{
  "norm": "layernorm_no_bias",
  "moe": "top_k",
  "steps": 2800,
  "adamw_weight_decay_other_params": 0.01
}
Rows from block 3, named by matrix and row number. Rows with one number belong to one neuron. Each number is 500 + 25 x the weight over the matrix's rms, rounded and kept within 0 to 999. All counts start at 0. Numbers have three digits each.
# fc1: first MLP up (model.blocks.3.ff1.fc1.weight, 1280x320), inputs 0-106
# fc2: first MLP down (model.blocks.3.ff1.fc2.weight, 320x1280, transposed), outputs 0-106
fc1.129:542475502438502493540508419482496499487586498494503497517503503520489504500485463548542528493446483501528516497533491499502503456528467499497475501475478506490499500488540530601539462501553522515498486509570493497468529504524505494538496498492395432511504498474496497489520481483521486500493501491495527501494467496537483
fc2.129:522480475520475501484486472499484456526496477486473491502508490498510556467549463507521500526482504518498495500502499500523500453531506513494509524526489514531478482507493500498523492486496456479501516500479501475479530522502500453482487505514481481500516509513487494495489498501497520462502442456496514492500492524450520
fc1.130:537544526499506503508517507536566552489541494464532522486495532514506497450463511499492500488472495494500499502472464538479500504479547503507520510496495508566543518516497533502471505535498504515480458530499494463489474467498534508517503494499499502503501490502492498468502500453499445507445556504486539504517491499556501
fc2.130:489502502577448467465488510514500497515506500501512495500487505536459499512488508486477502485509509504502481496495457426495500510450516483503499525532495599471528501499543531477548499525493490481500520483510507499475520484501515483501476483500521496502552490515524460500509479514510503517502497544491507491477498479463480
fc1.131:511501487495529492495427505513502513494518529493512510510536502500490471521523468500472552466463510540496493508504466508451488520482556507505509600506538494529527514519501490497507429480478498496499486490501501502493529558508495501488494494461527498495491505494485533549508440485499503497501463486445451531503543474511495
fc2.131:498496513527484465489541477507528507506514502499494500514544467500496497500449501479487503493501506510506511509488515528567510488497495500457506513502514497501500497531472561497497500501502479483492487453496502503537519504525515483538511549501497495475515480478491461503521524493502502527544474486501528306497501523520575
fc1.132:490501502510491501513485453503510504498500524487521460498554501497488538473452520500482505475516506506505423458498532500495449480497460488501504508514527520498494533500520482505456466488453501556498545492506390516461498509527489496542490501512520482478508500470492468571491501518564491492511534504471497518505479509496493
fc2.132:485535504447453499495505497483505570525497499544484524519524535489503522503507498474522501429511464497514491495529500506516497478511545479526501492496584595486512498498486434511490500523506585482500469537497503510498488496516562519504471503490514505497499500516479507421543509513483535506483514486438508523496518505547475
fc1.133:493487507484470487512484526483558499531519495511507503509529499473506520457518499509497495501511480502508505539501503455498496515478513502500503498499481495509521506496521500505451498509477467500492466500487495508491498504480507500500512508498501517491503456487515475501488479451498558494499548518500490493464502482495591
fc2.133:496464502490527488546511500496489497474516480509569499529501453491493483505500490491492499493477485559501508498501456503500531461450524496500533502496500537497510521562549491511509496500506473456486516491505436495486491495554472510518516533502460484384478502500489494538448512500615489535451513553499486485512512513485492
fc1.134:506481526557501516496506504503568495499506510519499561537501505478498516521502456489511491497501484511475480479519449499524533503556491480562549502507473516538503491533477505494494505500522522506539507473499454468471494504507484514518502514504501432519488500500500533511503492505501475502508481472500505491503434516481471
fc2.134:503528474486490472529501494456496523501486503471454464503458521496481493483523542538487494530513530498545497505538518564512522530514526545492474515547458504471494511501509496517510487500466472515492530525497447545490464494518490537525485503513487502503524501498479502511513501497490500498449535494480481501513486500469509
fc1.135:500558484505491453471498500515499500492478508477517482494587500475535502561487512471501490502526389524509533519532509465507480501496532512520498502502495498512496513436424488426505454529537479514465506435473500497488504457492494480508504463517501471553488496509475488498511492468486529494444504601499503547482484509471495
fc2.135:505467491499448498459541472456554516488519528498499565532470499482516450510481534482536491496506544506500483501528493493505457500474508544521486477519520485499485495518508522508501502499515508468488487494508508500514515533531542499507479503563460475502501517495547486501496565480441493525566477460521481500526489477486490
fc1.136:476504445451501497476498500469493500484496502507479500477461450505438500501526524503476500513444534523496476496481505452499495510495497524492510503485479506514537500486522508496502535489502506500491489499509531494522507494500503506509500489495505481520521423516506505475466508501510450499475470538496509480503493496497501
fc2.136:459488481420489493498497500497529468472466592505510509512515473509516506494483495473495523507509496490472509498507506496489504498495479490500540495527533504497494498508500547504577499510497500604496517479487502516509496520497504486499533540476493489546514560469489500501503459501524489556521454491530490518490495482366516
fc1.137:493507560512497492514472499500489531501528501479500476514488552521480460493498453500474489507501503523516500490520479513496504442500504487549484513491515500484494573549475506484496515509480490501501521511444514453522500499509532515505434488504440512514480473487505506450498483513491470495498517529499498508502498464502488
fc2.137:502502493513505491443496497510498482499483489508506514498518498501518509514538477436500456505438520508524493490513497522558550481501474508533499487475499513506494474465495407511566501484516493508486515499470496518528558592466421519499492502495511577513490515501483487487503500536461493506473490556510492498546534497494497
fc1.138:512472488531475497467535499547505466494483490490563475534461511497514509511480506502499489493499521531526480503498500519508502433501552499500496482513535494509512500503497494500511495469492489503489503460516478485529511519496493529462536436460509488496460491467489500516520495510487540490562500442503466502552505481544495
fc2.138:478535506511587504497513494506491511441491554479542504492503505515511481484494543485489484509490542510537533499505533493505489527477481501522514504562474503506489550509502500514501491518526492500515497519554499499541489499507471502512506544529448492505497476502495470511444498507505492494520476514502497493470464500461522
fc1.139:501501504522504484513497511500470480485500524492539450476501487451511502510470499499482513474461498500520491502501478504501503531495486500456526487499506487502501498509496500493493503500514499493508497514501493427531548489499480497515475452484505540503549482474499514514503474502498486537498500497492494542507498515500501
fc2.139:483495506496517494514536502504580494498500473507500502501468524590500476499550511469487485500487501513512504502623500508535478519506493562498503478506499522471503500485475526501542439498507500503512521510479504496512507461507531435493534502489482488494464518522556483453507501518518460493491480500546507467460491525499498
fc1.140:487495491513501493514503507498510504462495477512491498502524502545501501493497532482557473515490515497499486482519522483494532496482485502498524498524531524508514502541525470524495504503546521489533498490505526538486492488513509504519504555517503501507467505530487501473501457514500454494554511463496513487514489475500520
fc2.140:501518475484448510524499530493501472481528507474545457489513450477491504488512482489583493471457469502535420478502503507498481473520487504516503458498507512506499480501509503472504490518489458508521513513498494503471502520519502452493517482505496525497569520510526507504494555491468518512496524525466521518489480487469493
fc1.141:604500486522497473520511491512495501481486483506511535494451490515498529509441543533491504526502480507511502485516492499497473500466493521514493472500539459508469529408498541477538501489496463511487521526511531517485469495503499516516489501511499493503491512492499489469509487505514442436513543504498501485494511491483483
fc2.141:498547493524500501481493535530505496506468472501502513533524567508503501493489473528486442512465540493501500507471504488493528498466472500503498521522503550507503511497572494501515502475540500487506499575508503501517493534477501500480483507493503489518480489493504527525477497508488495543490504495516502503461515462498475
fc1.142:501499504531479487506502584506529489498468516475503477492491502529537527515501461498539471497523445637488502481490496544524512485484497524499501538502455496473526534504472489505498499467565497496528499501504516485482497496457510495510511513508481491508520486495515497521485495519485492482502517503506508523499472504497486
fc2.142:496498492464476506489497490475517499505497505497586485508500531499461479508487490501571497487511528466497492496496497514483484493568499490510496475517502500474433461475506468473505471516554509502511486541468494492550499496514507504511482491501469547521509521500493465500503488498490537503498489507499492528500500509456512
fc1.143:528503499513531486500502511455528496496502504480493460502436520503514552501508497473486507500481513510544523521457468469500531505500504501480499500491492504535497525491504489501533470504513509484491530509514518558476556477499541494512486481507498490474498514522506518502438494490505497476495466509512505506469479521530466
fc2.143:505467553492527495521506494500505498519520512562550496473498508534552490505506482474500483489536502560494516480485596497502508505500544518550518486519462487489488487490493502503494435532504524509477516497502475462499531482508497504509453485503511490498435503482504484505494500561500510499500500510507511521552502460508576
fc1.144:512503495517485516499534509473521519512576493478503509501484504503500496493513499492503484510510499499505498511521452500486432533513418457486575476501555510506470485524440475482498499525516516492500504476500524495503504508600470455528485493512456505536490471504499487488546514489518496476553520438539500492517498503497563
fc2.144:533553501523477505495471479505568504492470519503542499500508495501470509451500510526467568484485462490509513498507407510507499523524552460501395502543467485520508488492497466475521481503492499498506504525452503488505536494472507497499502500498559459541496530499482478531470483445499500503513501512500566495500491493505496
fc1.145:489501502468568500516524497500510499504505473490479481511497517494546425494488526489480472514502464521493526517504504514523528517504510484545473478505492502551513485480456551508503493517507488485493457476484503383507524504490514500500500505425537490494509485505517516557495499483498498503516536512513498500491505512512505
fc2.145:502457485493490492452509505537490489565495481503499495504479476493498484489523443496476451522457518513584509505535471480446510483495554482497488503505481503469541509508515515509499519508496504498510476508497474540510495503481489434482508505525501504513505471504550495479499508483510482444494492480458482490493471501513497
fc1.146:488500510525511471516502530553511482535498498507512464438447498498459568507503462467474500471486466540512506504496486524517506547516531509509501499507554492540502507504499512486509475506479528480511499516484544471557507518508501449470475472494507508449507529500485519519499537483518532503497492435458500507491477522482497
fc2.146:509499493499514485512492471487482497460543519505446504501490523502464493507500537422499454495529503472498487508511495517407470507501523548497551487500523486501412496468482504504491498484504497504552500484535455491500528494491501501507474515495517506502496499501501458503513517501469495524515529502515493498504433471484475
fc1.147:525499548500540484465509493508472524512568500495501490510577538506495503500483574528492505504503495401467534493498520488492514501512549518491433511496512540497499498493488509510565498518512503506508498487536516511469526457505486515478503498499508515500491564504483505499491514505506530429501478460540496524490508494494473
fc2.147:504499501504496501512501466501523513501457500472490498471504514515449480500457496500473525497465482562537512503499493484513556468552434538480486500521498510513563525567504589502533488486472499528499527550519500501510504490498496501511505474507519496501498499524553491498500486531481481502493595491531510447529484475458506
fc1.148:504502551513500500496399544463504534486514527500508522502490511492529496504546507541485538527529588508514522479527528489512500503437499502518477501496536501509489506504449520476510483522505477497490493499479499503503486492555530479500486501493525485475517529541477454493502510488502487493509503476500501502507488494556507
fc2.148:496496477475474545488499413472515496497505536527460521452501458471502495538454527518495459440523421528521519505491503522494498495497474497519497484532495503538493493522501501494500519458507503491462462590524508512490475500466475507555539545483442574516507505440502500500506482502472516535585492490512489490504510579503494
fc1.149:513476494515500435503489492492504504506470505504495447500495446486507523505529500544475500529521554511504564514513524481478482502482508509493457537549484478502587479531484498503504517526521496541495501470501507492506547530499500474502506501496505506499488502566494497503500501499516461507482540492503502515490515472513490
fc2.149:487549494464530505494441439455509459553496487510496499552488500471455427499496500516511499516503483554503523510469540494502508518459490506541495501490519508504485465498470519509516503496500515504529445554513490512446495500520508479503517522533499451469514502511498483484493506480501465516560510501383520477510502473487495
fc1.150:497487519500511485542493467504491542477481506512497491495489498498504521482513491495555485504499483515526494487499461507489526461493483504445543500523496462526492517511553494483494473500437534500465510488504469501529521544501474498482508507523535493472505490500544510522507513493514503497502520515504503500515512501508503
fc2.150:492493390529493506482503514499514500522472550492505452492500460559482503473488494498513489499517514488495525502500466499513499532513500501542459494476507501500467490450457488540532483500477493515501500464501500496504484500509486519495489482575502487485489512491495544478528441507526491493592503502505514466502488501508489
fc1.151:482532535498542519533500537495499446451514457486506510505520506476489439490501509460439486510486505508482504487485486496498495502527499493492494486496524504507497566520504489517502500447500496502501463486500498500503544465502482516467502503499501462536463495539482487520505575520501496478503510510487473500501544503500483
fc2.151:543460510492448519458507487421487514491404513491478503503495548497506534487509514504530507546495500558507449510530491497492514549482501495481499522493526483490495489512499525538504497452488519501496493516480440461500494527495480511493486490519531507467483430477513507498504519521505500492468511497501517484521509530469514
fc1.152:517503456488496496485521474491482490505498503497533496490495516502459491496549493557490504497516483521505498485526525495467522488473525487500502494531513493506517506500421534513499498502523498486524475488494493492496557515500491520500503510495498511502499523577521482523480548513495488495510510500501525499503490502504498
fc2.152:481495529508447526506504465500524493484487507539500519499480493493524508469529493491507491495503515511508483501508519472432506476503507500501475548504502500495513526521500475496512483525513530498530493490486495514593547527487501529484489474493512502475512490505500522500490497500522500485492498500498540507509480487509475
fc1.153:478501509511508497480499501499464489515487493499435504501421476493460475519447508506509478488488502512533480512507486498493503500512496466517505505500498485485482584483510548526504499505486454495506496485500505485460511518486505540503519526490503472485556513499603528488487501500550545489516514461501497476538513493504484
fc2.153:541501495435506499529450453510513522516481486489496459475495499495501573504508502506476563400498506514497515507516487508494464526450501501500449473493496571499527466502486501501484517498498471512522494521542469503493517508509549529492506486512512500510529528498451497521496493503519490487492562528520512513417533500472538
fc1.154:497518489506469521447501497513496504528501486499506511544497534502495473465502542504500489483534485489478511471501464500490476510505501538451500474464549504505482492454506461503517508468529537500497494515508504498502490507502544506413472514500476520481527596540519497464496426456511568431472469500514500524556500501497499
fc2.154:489498513497476499496507507500508537500539500503490514502507501496490464526552499511420465501489509481473510500500501492546473513500516498455580457524497478499510502527493494455493497446530538491491505470524501464498547489479487554497479507495565498490496486504507500531513472478501542498487519501515489505487485521505522
fc1.155:541501503494491502515476512500505510467517495504528448498468499522539486505509523507474500419479466503488520522516499463473496460492476490501501518488511510508493471462534533477544516507510516478520485498510516449545557508474525478455499500492498513460479500464505521463495544519539433487522497485499485461463501517483501
fc2.155:500488545496486435484517528502471499463519492520496493517471506462449505505495484531488497488517476512515524485469555531518494534504466521504497489500501493504480497531500495524483525493481530472508508489493517493515492500520474491500505501464494505452456501481485500493526500489500504510522520502512502478490489483487479
fc1.156:501501509499521537507503519477502502502515486528519513495476481504506512498480499502466437485521469511549504517558475490538482531508535561489522476458467507470498484508518568495506500448481509546499515500432458509500502476498510437496488516473515521481478513540464495522525541503513489480457497498475502477584500500508500
fc2.156:512509496504517479500459518498527489505520493505505427515493482571525487521495481500498500503498500517504493502533486509517526464474474468493507517517491512500534496513513523518501480488471502441513503504467480502520512482493494501500496500573514496515509505485507482493495446505480494505473446500503503476492518501485477
fc1.157:467496509495560489477497562498506501486500494506532495494485496486520492527487519515504503488518467511447498502506507470514512497572487519467481501521498494502524513501494491455503483497478533497499529497497498470488505507481510553508500501497490525500511528474510464487512523491486484563430459501513478523505498489492512
fc2.157:478513513491513487474572484500489499483504486501520495405501471492501492503498473520499457468514503502467522510503457492472504520507478401467532489498498490468486481505496514509520472500514504496535501503494502464526506490498454531532500500495515508457473466478499482500517505502507494568517499508527467481528498542509509
fc1.158:485497498504494554495501520496515495518557534509517499500509515514501526495558504486487500457495502509473500515509461490516455519514502507444504488530522513504502486475544524511518504500535510525455497528496535491464527501495510469467489490480530499477462493551501488494508529479503481485502480537553486502496497510507484
fc2.158:510466500492481509497479504501485499498522441468491553431469515484495482487465500475520544503510480492500493488498569499522504497521471500536500466449485520493503508504466499584486511492521506495510514477494509465483528499489480454497499506518500508497508505492482517521464445508504443514530441573526498506502521540491522
fc1.159:505559498480493487467511519550508477434476464501497472499519518514475520469496461503501502493483528505533498460444503450543537433498494491465495463472521497435502510496503535491491484492600491535502466509502497469476496422514487496494500522488501483507505502489498537500500494460492508498403500475479501509548517545495535
fc2.159:486512500497509502490502526518485542448497549504495521487502470441484417490500511503497491484457497528518453497484496496504519467503538509472395427554576509494508511494518479524487444497478542501521504477486525574483492538424501525501501475512508491485495531477548493484500543496501502500516499511481512410480501486515525
fc1.160:519462548511486512541483505467505496492487464509504523477491506499477480496498503491488486500505500503485529454503437514568433506501517502502481500501498515474505530502522493494500494532458492511503482478497488472497427506504478519488491521505489499500500513502492497502502561458484495434468509499477459447500477498528502
fc2.160:499492495487503484505514505501507501472617495501492496519470526457497495480404500510527487509522515511531433499572492536558578511519500465519465520554492490496500500516518536501554496522504513501493498536498477500499490506505522457498499482498474506519499490493486506483501407529510503499517506516492534527513496487512501
fc1.161:496478520517500539505487500475477517499481503472532507495514494483499444469573515467489452503482496503491504469483503494499499510492507468499534501500493470505521537499519524513491489504515540482501479501493498481499459492503495500473470499555512502501481484505510502500394539492501508502545509498493507504489486499511446
fc2.161:538484454493510467479491503467502508500500508523523515507407496561493490543495494502499551483499485498500429510511481513543488490490484555476502494527497492509479500471491521494476491528512545505489466482496497504491539533506484540516491503499502489466514522461541499493510517490448484501484507542504446510487455497498512
fc1.162:515532500509511489493487539513501521442505499549524509526499500527519509474507546471498501496518420508522515501472570493499480529500483511504528510520494461523509500542500513526517499483510523507470463499491462472507498480491506496510517520455496496458491496508500456519483471505504495478470523536472483474526488495513503
fc2.162:449500506497496490474457568490504469500500492517481481521502482517481551509503517469514451476492483517508498500500527497473513478469551513451501508443511498470543495498447527506500498476501527478503488512463538503503491490434578503524474491493493505505512500471513515529504491517487482531505525496486494519488513514528484
fc1.163:523505495497500500498532473477509501522497510485510486498508490480502511535535497541506448498493500501493503523472487477501521493433508502507504502438507446499520516558508494435505497449496506494498511475499528499487490526501444476504506502503503500514576486503504500530504550528504505483486514445499533502502486533496465
fc2.163:477497509506501546523512501494445550504510518490534472500457464501478493510530524485499369454542504491463490486504516506511515552479521497510483514514472548557446502507506523499502500485449492443488495502470506506499421493472541528500492505502531478492494500513512513516470494501454499504497515504473499496500563498497494
fc1.164:469532483544518522493509499502446498466539495503469509498483492502549493519496506505502506494569494539476499500500496518481505490556514504480471486540496475522503454511469521510537518485503490478478492501435509498517507500462491493501501542504449509501469500452502496508452487439467461473497511477492471484500552511506492
fc2.164:501516498467496463497492496499498502494517488459511494484492478532471507489495508466541486479521518505485497479488471489501492505466500491503536512455518545434514503519514454480500492511501495501547500499499525512483482491521611505524502515501494516499493504488436495542504493464457523511502496510506517523501515501494488
fc1.165:481433534505504495478513500524461479498490486491497489499487500494414498501481495503504543500495497511498500501533502507502497490488496507503472498489488456513471498508520502495500475530513486513502500500498453516536493498494500501505474510477528495437437447438503476502397491504496466477499515507498499544499472499512558
fc2.165:467539510449496544511506514482582507506522493541476506519459442518469504507483463568484528595447505499496501497491497499499486510531506584496501496506460496488601501472501501524506474505478483554499554498447536500487499473504537485488487496506503494545497501502536462494528481542495508484436528487481507513498517490508503
fc1.166:498472477492507492513433522478516507504491485539484512558508466507496485500480503554496499491435498464511492491514500510476549443525507502534497505507500452492438487526475484466476519492543498497539521514535475514526500501507501494510503492512542515512480504496510518474503507492492495497503481489497486505504508498499486
fc2.166:507500468499490504541490491495457486522478515466488536453478497509454501550536536449541476523501473502470567505526496532549518505487444517500500508500501510514517506487512500482426540399498477520476523526506486501508500498499492511502475494508493499491562454519527524486463509496500499517475530486480491434491533489491512
fc1.167:500496492612494529470524560496473485488519461526469555503508446492479552522411499495499525423545417467497496485498439495498462565498517481501456499530491471512498527491479505501501505524494433489505493560525499487489464489550497494489521494496471460550506500511494454532476523498500507478465495472535452469497507550496400
fc2.167:480496504502504501532449500494498438502488512501510509498496501498501472523484463474503498531488499488499503506499482441498473492495500521500495496499505484451500485498465460533502492510455499481487502527459510502459532479549481492481479524526516495479587531504569487500484500508499482541494495502535534481531499496482506
fc1.168:497498536475491503523516518530476536496454480504477478471498501498499564447507509526514481504466507503481481496465491517459495549501501504506487516485501498501483454478535491459472499499501495503482528559564519465510500509503463493492505530504485503484493482484461503493495487500515498487521501450480476497563480436497465
fc2.168:475509508512568504477506500501475505505511473501559489571503512502459481531501517523533490513489547531526499502518462491526516490493500495493505510510541545474519521501487486591503490519490506482514497520500509523501500467502529509500497507485432494508501511533504505485539521461518512502473581506482480526487462488476477
fc1.169:502500507502595482500507463512501505496476488512506497534539500464496506504504499532505467517477444484512521498503494494468521491530496444494497504489536520490526500497489485497539447497514515454516543502515453507541477494518493504501505496491520506500497494550493461535511516507502504461513470456478512528465447501491499
fc2.169:504502548505490503499451500469545506520541504524485535469494513532546451487497523496469508500485512491502509504485527515500442511465567494542461500499468506481512494491428497513500495488499538467467403498467499487536525523495544504485470454471507511500503515454491496507504495499519503498501527490528500484455492478486445
fc1.170:494495524508464499494539502472515485457476514512501489483498489507498481466499500500491484445509464497506450528529519501516500507485479503503446515457512543498488500499501486498450441479556518503510505496455498549515536419500483458495501489473455496530568471472504497515480464516502481487513468498498490499512499446523502
fc2.170:527529500507497520519473495533502491506530501509502472513486500504500466518500506554490499519526521523513550481483531504465502497472483484471509496542500542474550520497433501514496508509507431413501495533511527493503493468501493493489495509527472476474527528505500484459528529501498507543468503496548468491497442514485495
fc1.171:479501536495454494475439543510508562507511500507525489507495485548549492528506501499485510500491477558528500499506502464510498504502500465465485488502508489500513504493502504495500528502512548495497509505524465513461505532496474514458501493515519470527539440449545513500492538447537517485502491548449456500469511489474463
fc2.171:499504499520500502489522525497465500512500500499504502510496500530496470493521523507492514461475500482474509502498538502498502503498492508500505462516509508478532487497449496501512491499501500500507450509484489516509489498485514517472441519495516510500537512517504499495503505489495490449478501503501489461501487497458489
fc1.172:486515488488531488527523497497493471454497500472431480488500532496424482495472490497495512510460491493538496496494501499444477491543473560469496496500501495490511499468483524518518528526483510505501444506538487526443514501498510494573475533487499520509509539473495551499510501526504561512490533501503447498479465546435501
fc2.172:495535499482535500520503542506504516506493437505503517462519494481479505543482507522540493500497480486512509499438513504511499496487507471508513505529543497502554442482500529499481532478494501551454481429500509512525477529568504508510521446530534536504564490515480500549496492491466490483465561513496516475549503497490504
fc1.173:500493524498498466531503500433507554499497536493519475484501499546528558509482472550498500499500495503509486539537495504454531547516514510467540573481487502500475500480516475508500466505549503511480494514489508482505490535520522512498463510522504450514500484487501532500498482505480493487512469392484538486499517540496512
fc2.173:494501494506465502518472505504498509537503491499512494513508493495449461492500504501504491493452490488531497498519515565639477436498437478479501502513508500502505506496492503452540468491492501444532489498482501552481500472506391542499502486530466497533553506492500466507491465498502464523499499506495416440506509498505508
fc1.174:547480502500502441531498500480395531505564500466446501487492499501519498487527553500535491505527507458489501489468482477501503482499540491517570520499525445513495527497523463450533501568480512509470495502497506515501477548537483527521449498503480509492572498534505507486479509513488503448500518499521496524500490502476470
fc2.174:485524460512508520515502533515528510514494461502535499499517513447517509484496510501458453461502474513510495501502540499528500483459497484500454487489494576548436508500504502500508473500528505500506477502490542452500496498445542498488556489479512498505506498467472494507501511519433524495478501498502567416477529529573561
fc1.175:509500496490499511486570508498519502515446520506491494477500497523489527530458529536499498506479488503513490496494436485506486497497540506538449514510497512501516507498480503459455485502530535497509515511481511524494509479478486500501508510522512516494490451499491514483495510561526469528533513517502504496518500501471496
fc2.175:448502490471487482514506535531513506472491501493499524446464509516524546501499497513517496500460504475501469499504583491500512491501478469497495506445491508499529450526529507513506499531489491500406481516533500496527481499455516497495490525475537562500486580515498497465493475534500501497491466501480527500500455504498486
fc1.176:557497511492499485491494500482475515519509517541493532492569499492461454549501485477488503493495511485510570513452479510512508490474492509477497499483515524499502511537461506498502470520550505500512486492511533483485502502520500496500495505501477551506524481526500490506524501510512475487506493511490466495506494473478489
fc2.176:498503493520481479482461475472517573553502477494506517512468510493486478506478488469502477503519490514485500501496458498453540499485496511491486495508551527496464541504502498495498532498502505493489494506504499499523479467503534519504476529467447470506468506423463509472494581532479493525500538498510496509497508498494497
fc1.177:510488503512510491551501526493463499500501465500503495501495524517490471497518519504518494492516489515506468493524439522500519541522490506526522497499499333498503565478481547500466501508484499463475523485498448487508501428499478561493509498519498498499509490499500506532504482480492504494506503512513545466497487502488503
fc2.177:500484495500490523517542517488527488475506502507495497472474504502497589479494512539493506528500502483515538501522542506520465495493496499472511466508520499483499514497523496494487457473498515505523513483486509492514477452500490481534485490484510501500525471496527496517485473500501522479482547436493503520529484528500479
fc1.178:503522511466498531494541507505548494494509475500486481495503511524505519473496495512496448498508490458491457527507542476497502558546514535536500478500539507481554494493487485513501509502464535516460546476517512502484537525502499510558516500512545491524510504482468473506506514477500549516524494502488532503468479512484498
fc2.178:514492540514494504499520479509462501486569496508503549480511491518504435517530463507478500518520499536508445495478459472482438492497471496491505478467500498543497498506487523497508510479509517503534500502550528439491485489492503504519508486510481512493485495470501493485534478493470498500497485480504504501501510500495498
fc1.179:502478514502505451492464516501502506453544503514491498517488512506456507583507502470511476484470502483453520496501505491511493498502502508486516500540471508515529449488492496502504516522504508492503494489495461544522516497509499509469494496500603463513537468506500545498522493483510594495545501496515502462505449491498507
fc2.179:502517501471504507484466463627530499389506484535506501504489492497488496503489502482499501547498554491514498504488495503500509502511484501489500506503510523473493503500451500494519586487519501504502472516510537515524503535515464473514441550511498549501499500511499477505508420490516500438503476490526494511512498495491536
fc1.180:506504496504497501473490526490462575494491541497510507478472527485503491490436499499497504494501482474469480501493504521524499501489493494497481490522508511490493480485477507502501500478484502494493530550499499534508497502494475475506512530514498499515521469528496473499548504498491506501487492499501484454450506457503492
fc2.180:501544494496455506489513510488492402520483476494494497503490458513508566457496531483510499525534446515497501500506523522486499491491499486505525491413483477507542467516491520506501494469505491468498518504534460485565488517561467499491508508545430510476495493492484492494512492502483508497523524501563519523489495500455498
fc1.181:492512509554513516486490503442489500520468499506507483508455503462457480498503493486506503500515476501500523505510501501512491503487502508440476520499519515480502538497501499517500504498507505504522501506488499472444504480500469502483494476541566500491559477500500495520499458502489483489489482456496500494508503500532514
fc2.181:550487498512494493511478513520478444523510525513498505516540495511451515498502501488529508474530515547503491508484524514501494504510569508556574524488492518513517501506471469498454535538500515460500499569528505613514448483506535498496521527506487480492532476499492508517497499504504489492472520526503494511489530532500509
fc1.182:527522468538490510503549502520533452504497492494492495497505505438493490507501492500519501495488514547509507503505497497529487537485502487495532500504498534478501515476486526517497507525517498494487496521490518489481498505511484514500504499479487495506485504503492445485442521515527497488507536477503504505501490408575502
fc2.182:496515461494484497477492448489498543545471487461510517512510462452541510497497558508530509499513468512473519511498503509469525464475418495502492507546497492497518453508474499483525485479502499493503490481532517483502524519505494528507500500519519538534513490519481519504549484497465498546504450514490474573495497471499530
fc1.183:482511500511532519466478506488479505509514516482476482502550468425494496482485495495475483573506512490495512479498567492497461484475524502506491493512499506502556528474499475493557600503474558482560492510474461527515496458505421474465558479512497501490500479506504462496498493449481456485489505500469586496508503501508504
fc2.183:503459496502482508536451491555459431503485504505466519497530451501496481421471523479524507503502525500507472494444480516505500540531477524527483471495503460512493491487473485493434505514500522502514456486499529494493498498469516508510523539502533497497465477485490505497477500484505491480504515516498500512448511500484441
fc1.184:506492491500498484499485562462501513493450481495519475534527511517501500497543532498507525500542455472472508500500524459505492528484488494508532444504438531524564474500498547500508516481462536518490488507550501491514494491472497498498554518493473514484512473436504499500509501503499539452518485488493502505515566499515471
fc2.184:463528443508555466494525488500500474502501505542516498505501466500497494455512487545580515516494500486489494501574468510531493471495500500484505481495538501503505471497507497497498527568499499504506530497502492502496476480495501500500502490472500540501422514495501500508577495510482492502483548498510496499492512497507484
fc1.185:447489535499509489495479573499472492505505508485498508501479489503468517516471536541499500512498501499498529465501567520489470504494498495492515497568505469476534505506482508506531499509478461505516504561495504506475477544488518527513537455503481467397480495505513487530526491518461528514573485498485515521506455484539539
fc2.185:543524496459512500482569447510558434470514537498509495499527502492496516484500459488489570498505566494517508523496514482510508507501489466530500497522478521499496489487506494506491487467511510499488528428482493494480526508488507505451500496488473510525498425503441488501500504523490456507495559499499577451464468469454519
fc1.186:492532487523505490508491534486502500509488561500485503497500506522506503497527528503498501535493435526541489500491499553509542504521511532500479547489544416504497498470505507494511508500502518463506477480544456502483500493516501497488529495508540464468493482496496468514504538500497516471485500496508508500493515490504539
fc2.186:520478513490489500528509510486510504501537560536496484490505480498507544501522503495475505471495501453502492495504461492500547530516473514472499493480497433498491475471462418462511510484500506443480492517490492502475491518527501508496533505411514482565467495502501500489506469522504493505504464514529514486481517496444510
fc1.187:484468492503500478493486531494496450494506493498526492511427476494499499491495487505561446486501527502515493494440505499454503499498528517519514508501481478533482446533520462504540496564444549488517584503490506505525453535500484482504494499494507501463532493430495491506488442504536496509513500494507505528478520406499504
fc2.187:502530505491492502476500488501499500518504498500500498500519499491498504488522503488500494501499515495501505482583509449526498565489516481476486510470499532502521477495500483540506510508545488500509484504478529462498442500500493475479485511487486487507460500506522483500500499479509506483562483523530500420493513488514498
fc1.188:489506505521485550440471500486511514485518518502515523539499429510501501509495492500462509460501495500513521500507504481439532498416522511542495476501498499489472531492460483562471517500508532546493457514526524549496486560511514516533497512546524504493542464506541452492502527466456491500477471510482503501502539522450499
fc2.188:470473483534506502504476497484528494492534496446520475450473446473524551534524496487473504507483503499468500501510493477545453491483465500501458465502486476493516496495489507443481531511520494501509484485494413523503476550499490562468483458500501510500479466514523503514501522534498502456484494493517471500537461459502487
fc1.189:497507491490492407495523544520485499549497500473501464502504516546562510473508502509497492558496495498516489504507497519494506556487463497507498460501504482502506498494500488499498488520518508480495489503523498536512501506533482488487545505489567482493491496500529478505470497514537498504510501498496425519515485510494485
fc2.189:485501495523509513484449480504579499489482497526528498499433501515523461478489526433508574504497508487508501495491521478495530447508500499491492514483536517482496509460501508502444508493490498490474476536509509478500484508501489522493499526468494496492551501506453481477485479423506489494486510505510525495496521501499533
fc1.190:550507537506507513514474507471499483533500520500510500483507515489465462561471478495463513518500507502501543519512473458501485496463546539502516537492519471505487506537495509519499539481492501499470500545475480509533500528525578494500459482489501501499535523500503501512507528543528501489486502470509500516473501476515478
fc2.190:522500493533485419506505503517498488556489506489501495503505499492524562518500489564495507496534516468525480509473483520509458488504547493490475514490494517543500506503509502500507524517517505491502473507505501498549536499508427499453503520455482497490527527514525496527449501502494503505593456492492479489492557471487505